Weights of a small contrastive image-text model.
Model: 5.34M parameters, encoder patch size [4, 4], text encoder layers 6.
Training: muon at rate 0.0033, batches of 256.
Data: trained on regions of photos with short descriptions (Visual Genome), 61.9 epochs.
Rows from block 2 of the text encoder, named by matrix and row number. Rows with one number belong to one attention dimension. Each number is 500 + 50 x the weight over the matrix's rms, rounded and kept within 0 to 999. All counts start at 0. Numbers have three digits each.
# q: attention query (text_encoder.blocks.2.attn.q.weight, 128x128), inputs 0-127
# k: attention key (text_encoder.blocks.2.attn.k.weight, 128x128), inputs 0-127
q.90:526489469511575498475559414489538491388403505466432452479479522555510480544477517550516533532493479617406556564482493476418497566499520509559468509533550531504440446515452510510537469536496475432548518530453460575473455484511479492421518554545485457495397539464495499479439502506528496615481399482467543600453503520496449395515536491581509531470466568532487465508472477553549592532471
k.90:512483507488449520476496493498463561554479514543538596418448430563594498528507537550519451450441545558527511498452601443486480529431548475514527449519448456423483501594448518559582535581535447523503483530505464479500597398492497491503554577599516566411494482515509506471554568426499528447531561521490573461511444454550483480431540466454386467555528510504574523501416355498465550409524
q.91:527426508393374489416583386483520508437405483499470605363537431426457387490486405528555545432509610458607632453583622514530502517484532471613526568538528505505487561484420495517449488487463483521535464549462492571557462443450477476458477515536516413488533549491410467445523540421498530438550509514556584408470482418477467401663502469623548499547506420551498553451509623454521520482550
k.91:516506576551517428527434559416440575511494569509519531392526594521413545458584454492529517596535577469361430485480507479546422440540495578547504424451538533545384500508517527479469489535538454423461440541532568514528499592473537417548468494464495521406405531556452496531492551532502474532416504515573513485555549562511447531446471529513535517458450420582505594423437455451525497538456
q.92:410474503479429503530602432579574530501484520501403462502478620442530576520499537527473486471411535463428387594508484408510410505584581471524422576557472534511589526495424484475450433395472587511536465481542385429458502496467459486449499619443509417541531515512511508428554444501495486480542538493500532566511539497527479486537483568500534525529442479602485464411423533559520586424575
k.92:456550417514519482494520565508423499577477501585471533533386459564385488504609511554496579557537580507498485513458601396539574522499453496467482546514579453435503556568444539476495485638496466529522536488519421543553469487543510505465501484446487555468527460522392382541462551448450470569519414516514476459445475496577510470500464491515466525515507387405482502570542437467516531589541
q.93:576409519490472493448471481527474489534516422479483419463448540531546454577454488463565498475611447512485537469433582496470476477482443558528552485435489494511531463442524578450430559539633421479476515584507442449460532561465522543443508567436573579468531463490474532552501487499515469548405484540430558505481519563564487490500495536462457481541505524396558476430490520565581478598550
k.93:544391492544582506477466449438571485464503515505537472522472527590485583482456460516537523466485452387525550459469509533437521475518428435523443506411446561548517468478463464496569431641523580491489528450527505529593527442548501481450559513544532511493579507499586522457457535463539461494472546515439517493579415466477469459472521482459469491498527513489544567537494554452504461456498
q.94:572584527527486523498465536533536473407463594515451443486412551520554548479533575412418509514494540601479497540540475488546453446574546480463527466440506489424464521421521406535506556541428495552497493514558562508508446504511544563508426553562543515536520485508549526474519415481436540432538506438477478364541608497404479524477550340470479370592475512481522521488508508455592544529515
k.94:480371496455497347515456453393421486482553518412516408520525430454481475487505482509547574535577504465539486533583560601467565483474516498504499547571455631582520589498539553458528493419467535584492484423488513500482463512505459528529599532482527468499538460495473416585510487535532493464349462612489469521441418515539494511551556516388501534483548538520423498579514495511426506548511
q.95:497501568501438553542519506490536480490439545474444509464502490476480501557551535410480500548493459464527569471531473490422513561451562548541480451486434474454439479555430571593441525535409525430483443473526426393540542498460397504483442463513434547447543504459598571479551576432517519417558454578527441657486477581497547477529564525559492526476508545544450541504510475529417426478555
k.95:478510375488526483466445516591451550508473524505497600500467554486539544500502534492430410427502514490464585514483500477526486408544504514496560540527543546460486630516553447421505494344536484502486620587488524550506493453467569503477478459559479428517479476561511529526491542518431475497582520466422474528513514513529544539436522479479507457511506457487515495453486553530472465508543
q.96:539491500505481601472586503501527505454490525570549494510539562571516552440477484493522451476557459414408491461566457446444429551553515468471527489570560484479590497509540549521503521480464531540474394493478524528519453443455498512517394424585574511511434503550550521570507474506450528441485484534475450561423553347458505474495465461466519522452500463515488510394474570557507447554533
k.96:446472505633461549511454470444508536456445436536467527457437485417531468556549505470551465519545558540526569473489569520463482605588492557552480480533490421560453521515575500484607474395474532487491559531426465480488531510475494449511475473520386471520553466550485550416507492489437508499445522507546478468612510498550528556532508522459505471481553439572506455525502449456513407574476
q.97:568419460529494580455480421554467508582471430433469582597487520512491504454539507499515492607510437458467567419500403502522495504458438467581501517462556576522459476492541551542584544496518485555508412498539508508485419495431479479495529480431495445518524469390520400556522490438472520538430480532544563512565510683538443548492512437542509591503503491448538510519500484478543406417528
k.97:509424445445471481558474548521576391478431649553589409486458480583563434510510488533526521416496502527546479467486500451475442528460474518463586436494601445446513474536449471519512574543538500564426549559428563458562526553531474602531513540501533527493562467455514540505511456513427516406428471437420434451554552503519532582540545480516577535533463394474595505531413428529386462484498
q.98:521479489411458493404574544539478502501453602552532443545530459576528530495555463518514521534457503467573573513506422531430573540475456466467501578502491416479494501538501493439458539488527566554434476519544570472427471533426627509463445518443563544527498412553557507449507488526394529500499530568500467496526484506383434379579554475527489450458449444542483577463491569520447496485545
k.98:497454427493535489523469460445577504515474452441494533496456463483489459489496567524554524550614544503479590485462486410462475532569532530523574430482470535538507498463513524437608464545504449477579486473474604458515500477521429380466476484593438487613465461485526544493463499597501428519635552479507468467502522504480513526506478483518469555521564547555477429480496432492488466490437
q.99:498469528478531463500431547374564629556502554522529451528550575533463474536513466512490646540488448407589465416503523453486536406544549467518473460534501445441548471496417486565558393433571433498546475455577394601491509553452508604486476487509453488512462374541523455495546450543466469454477570511459518508481542435464508446614537445556513485514502451512430548454443515489536584587548
k.99:431450441433496608562572426477465531578595516518527472441523446386539471548551416426566539507535459396482545530568487445561548414568491489484490453445476522546546535540607396482520548565509467468540470566523597519497566493412511422623506370494537527453473560574509574497442515427529438409478458554517522508449535499416516538588398479516461522556472602577487535541455473516417431507469
q.100:442409511501540533555420415555547551467604523490422440519515486568556488520572609543393493443463601455500477586463569440511505463492512544557484559485526621498612490409446444505509554533503501384510473470400469503432532520491485578578541520401440396500504534558471470395432432457505568481502479493496589486499555519597424538433522533488580432505480504489623509467392511347530502524520
k.100:579530457474532509553563461468463509379563492511493572434541589556508576431484471544454427433492485448450516395505482588537379469467420453490469552547501442469541486569359429459472504490458559606517564513470415518539508510543520527485449560528521470458375498524514533529588555603510492479450517472422528638472508589436522373506536547534523506423532554542569546493513516525432506444494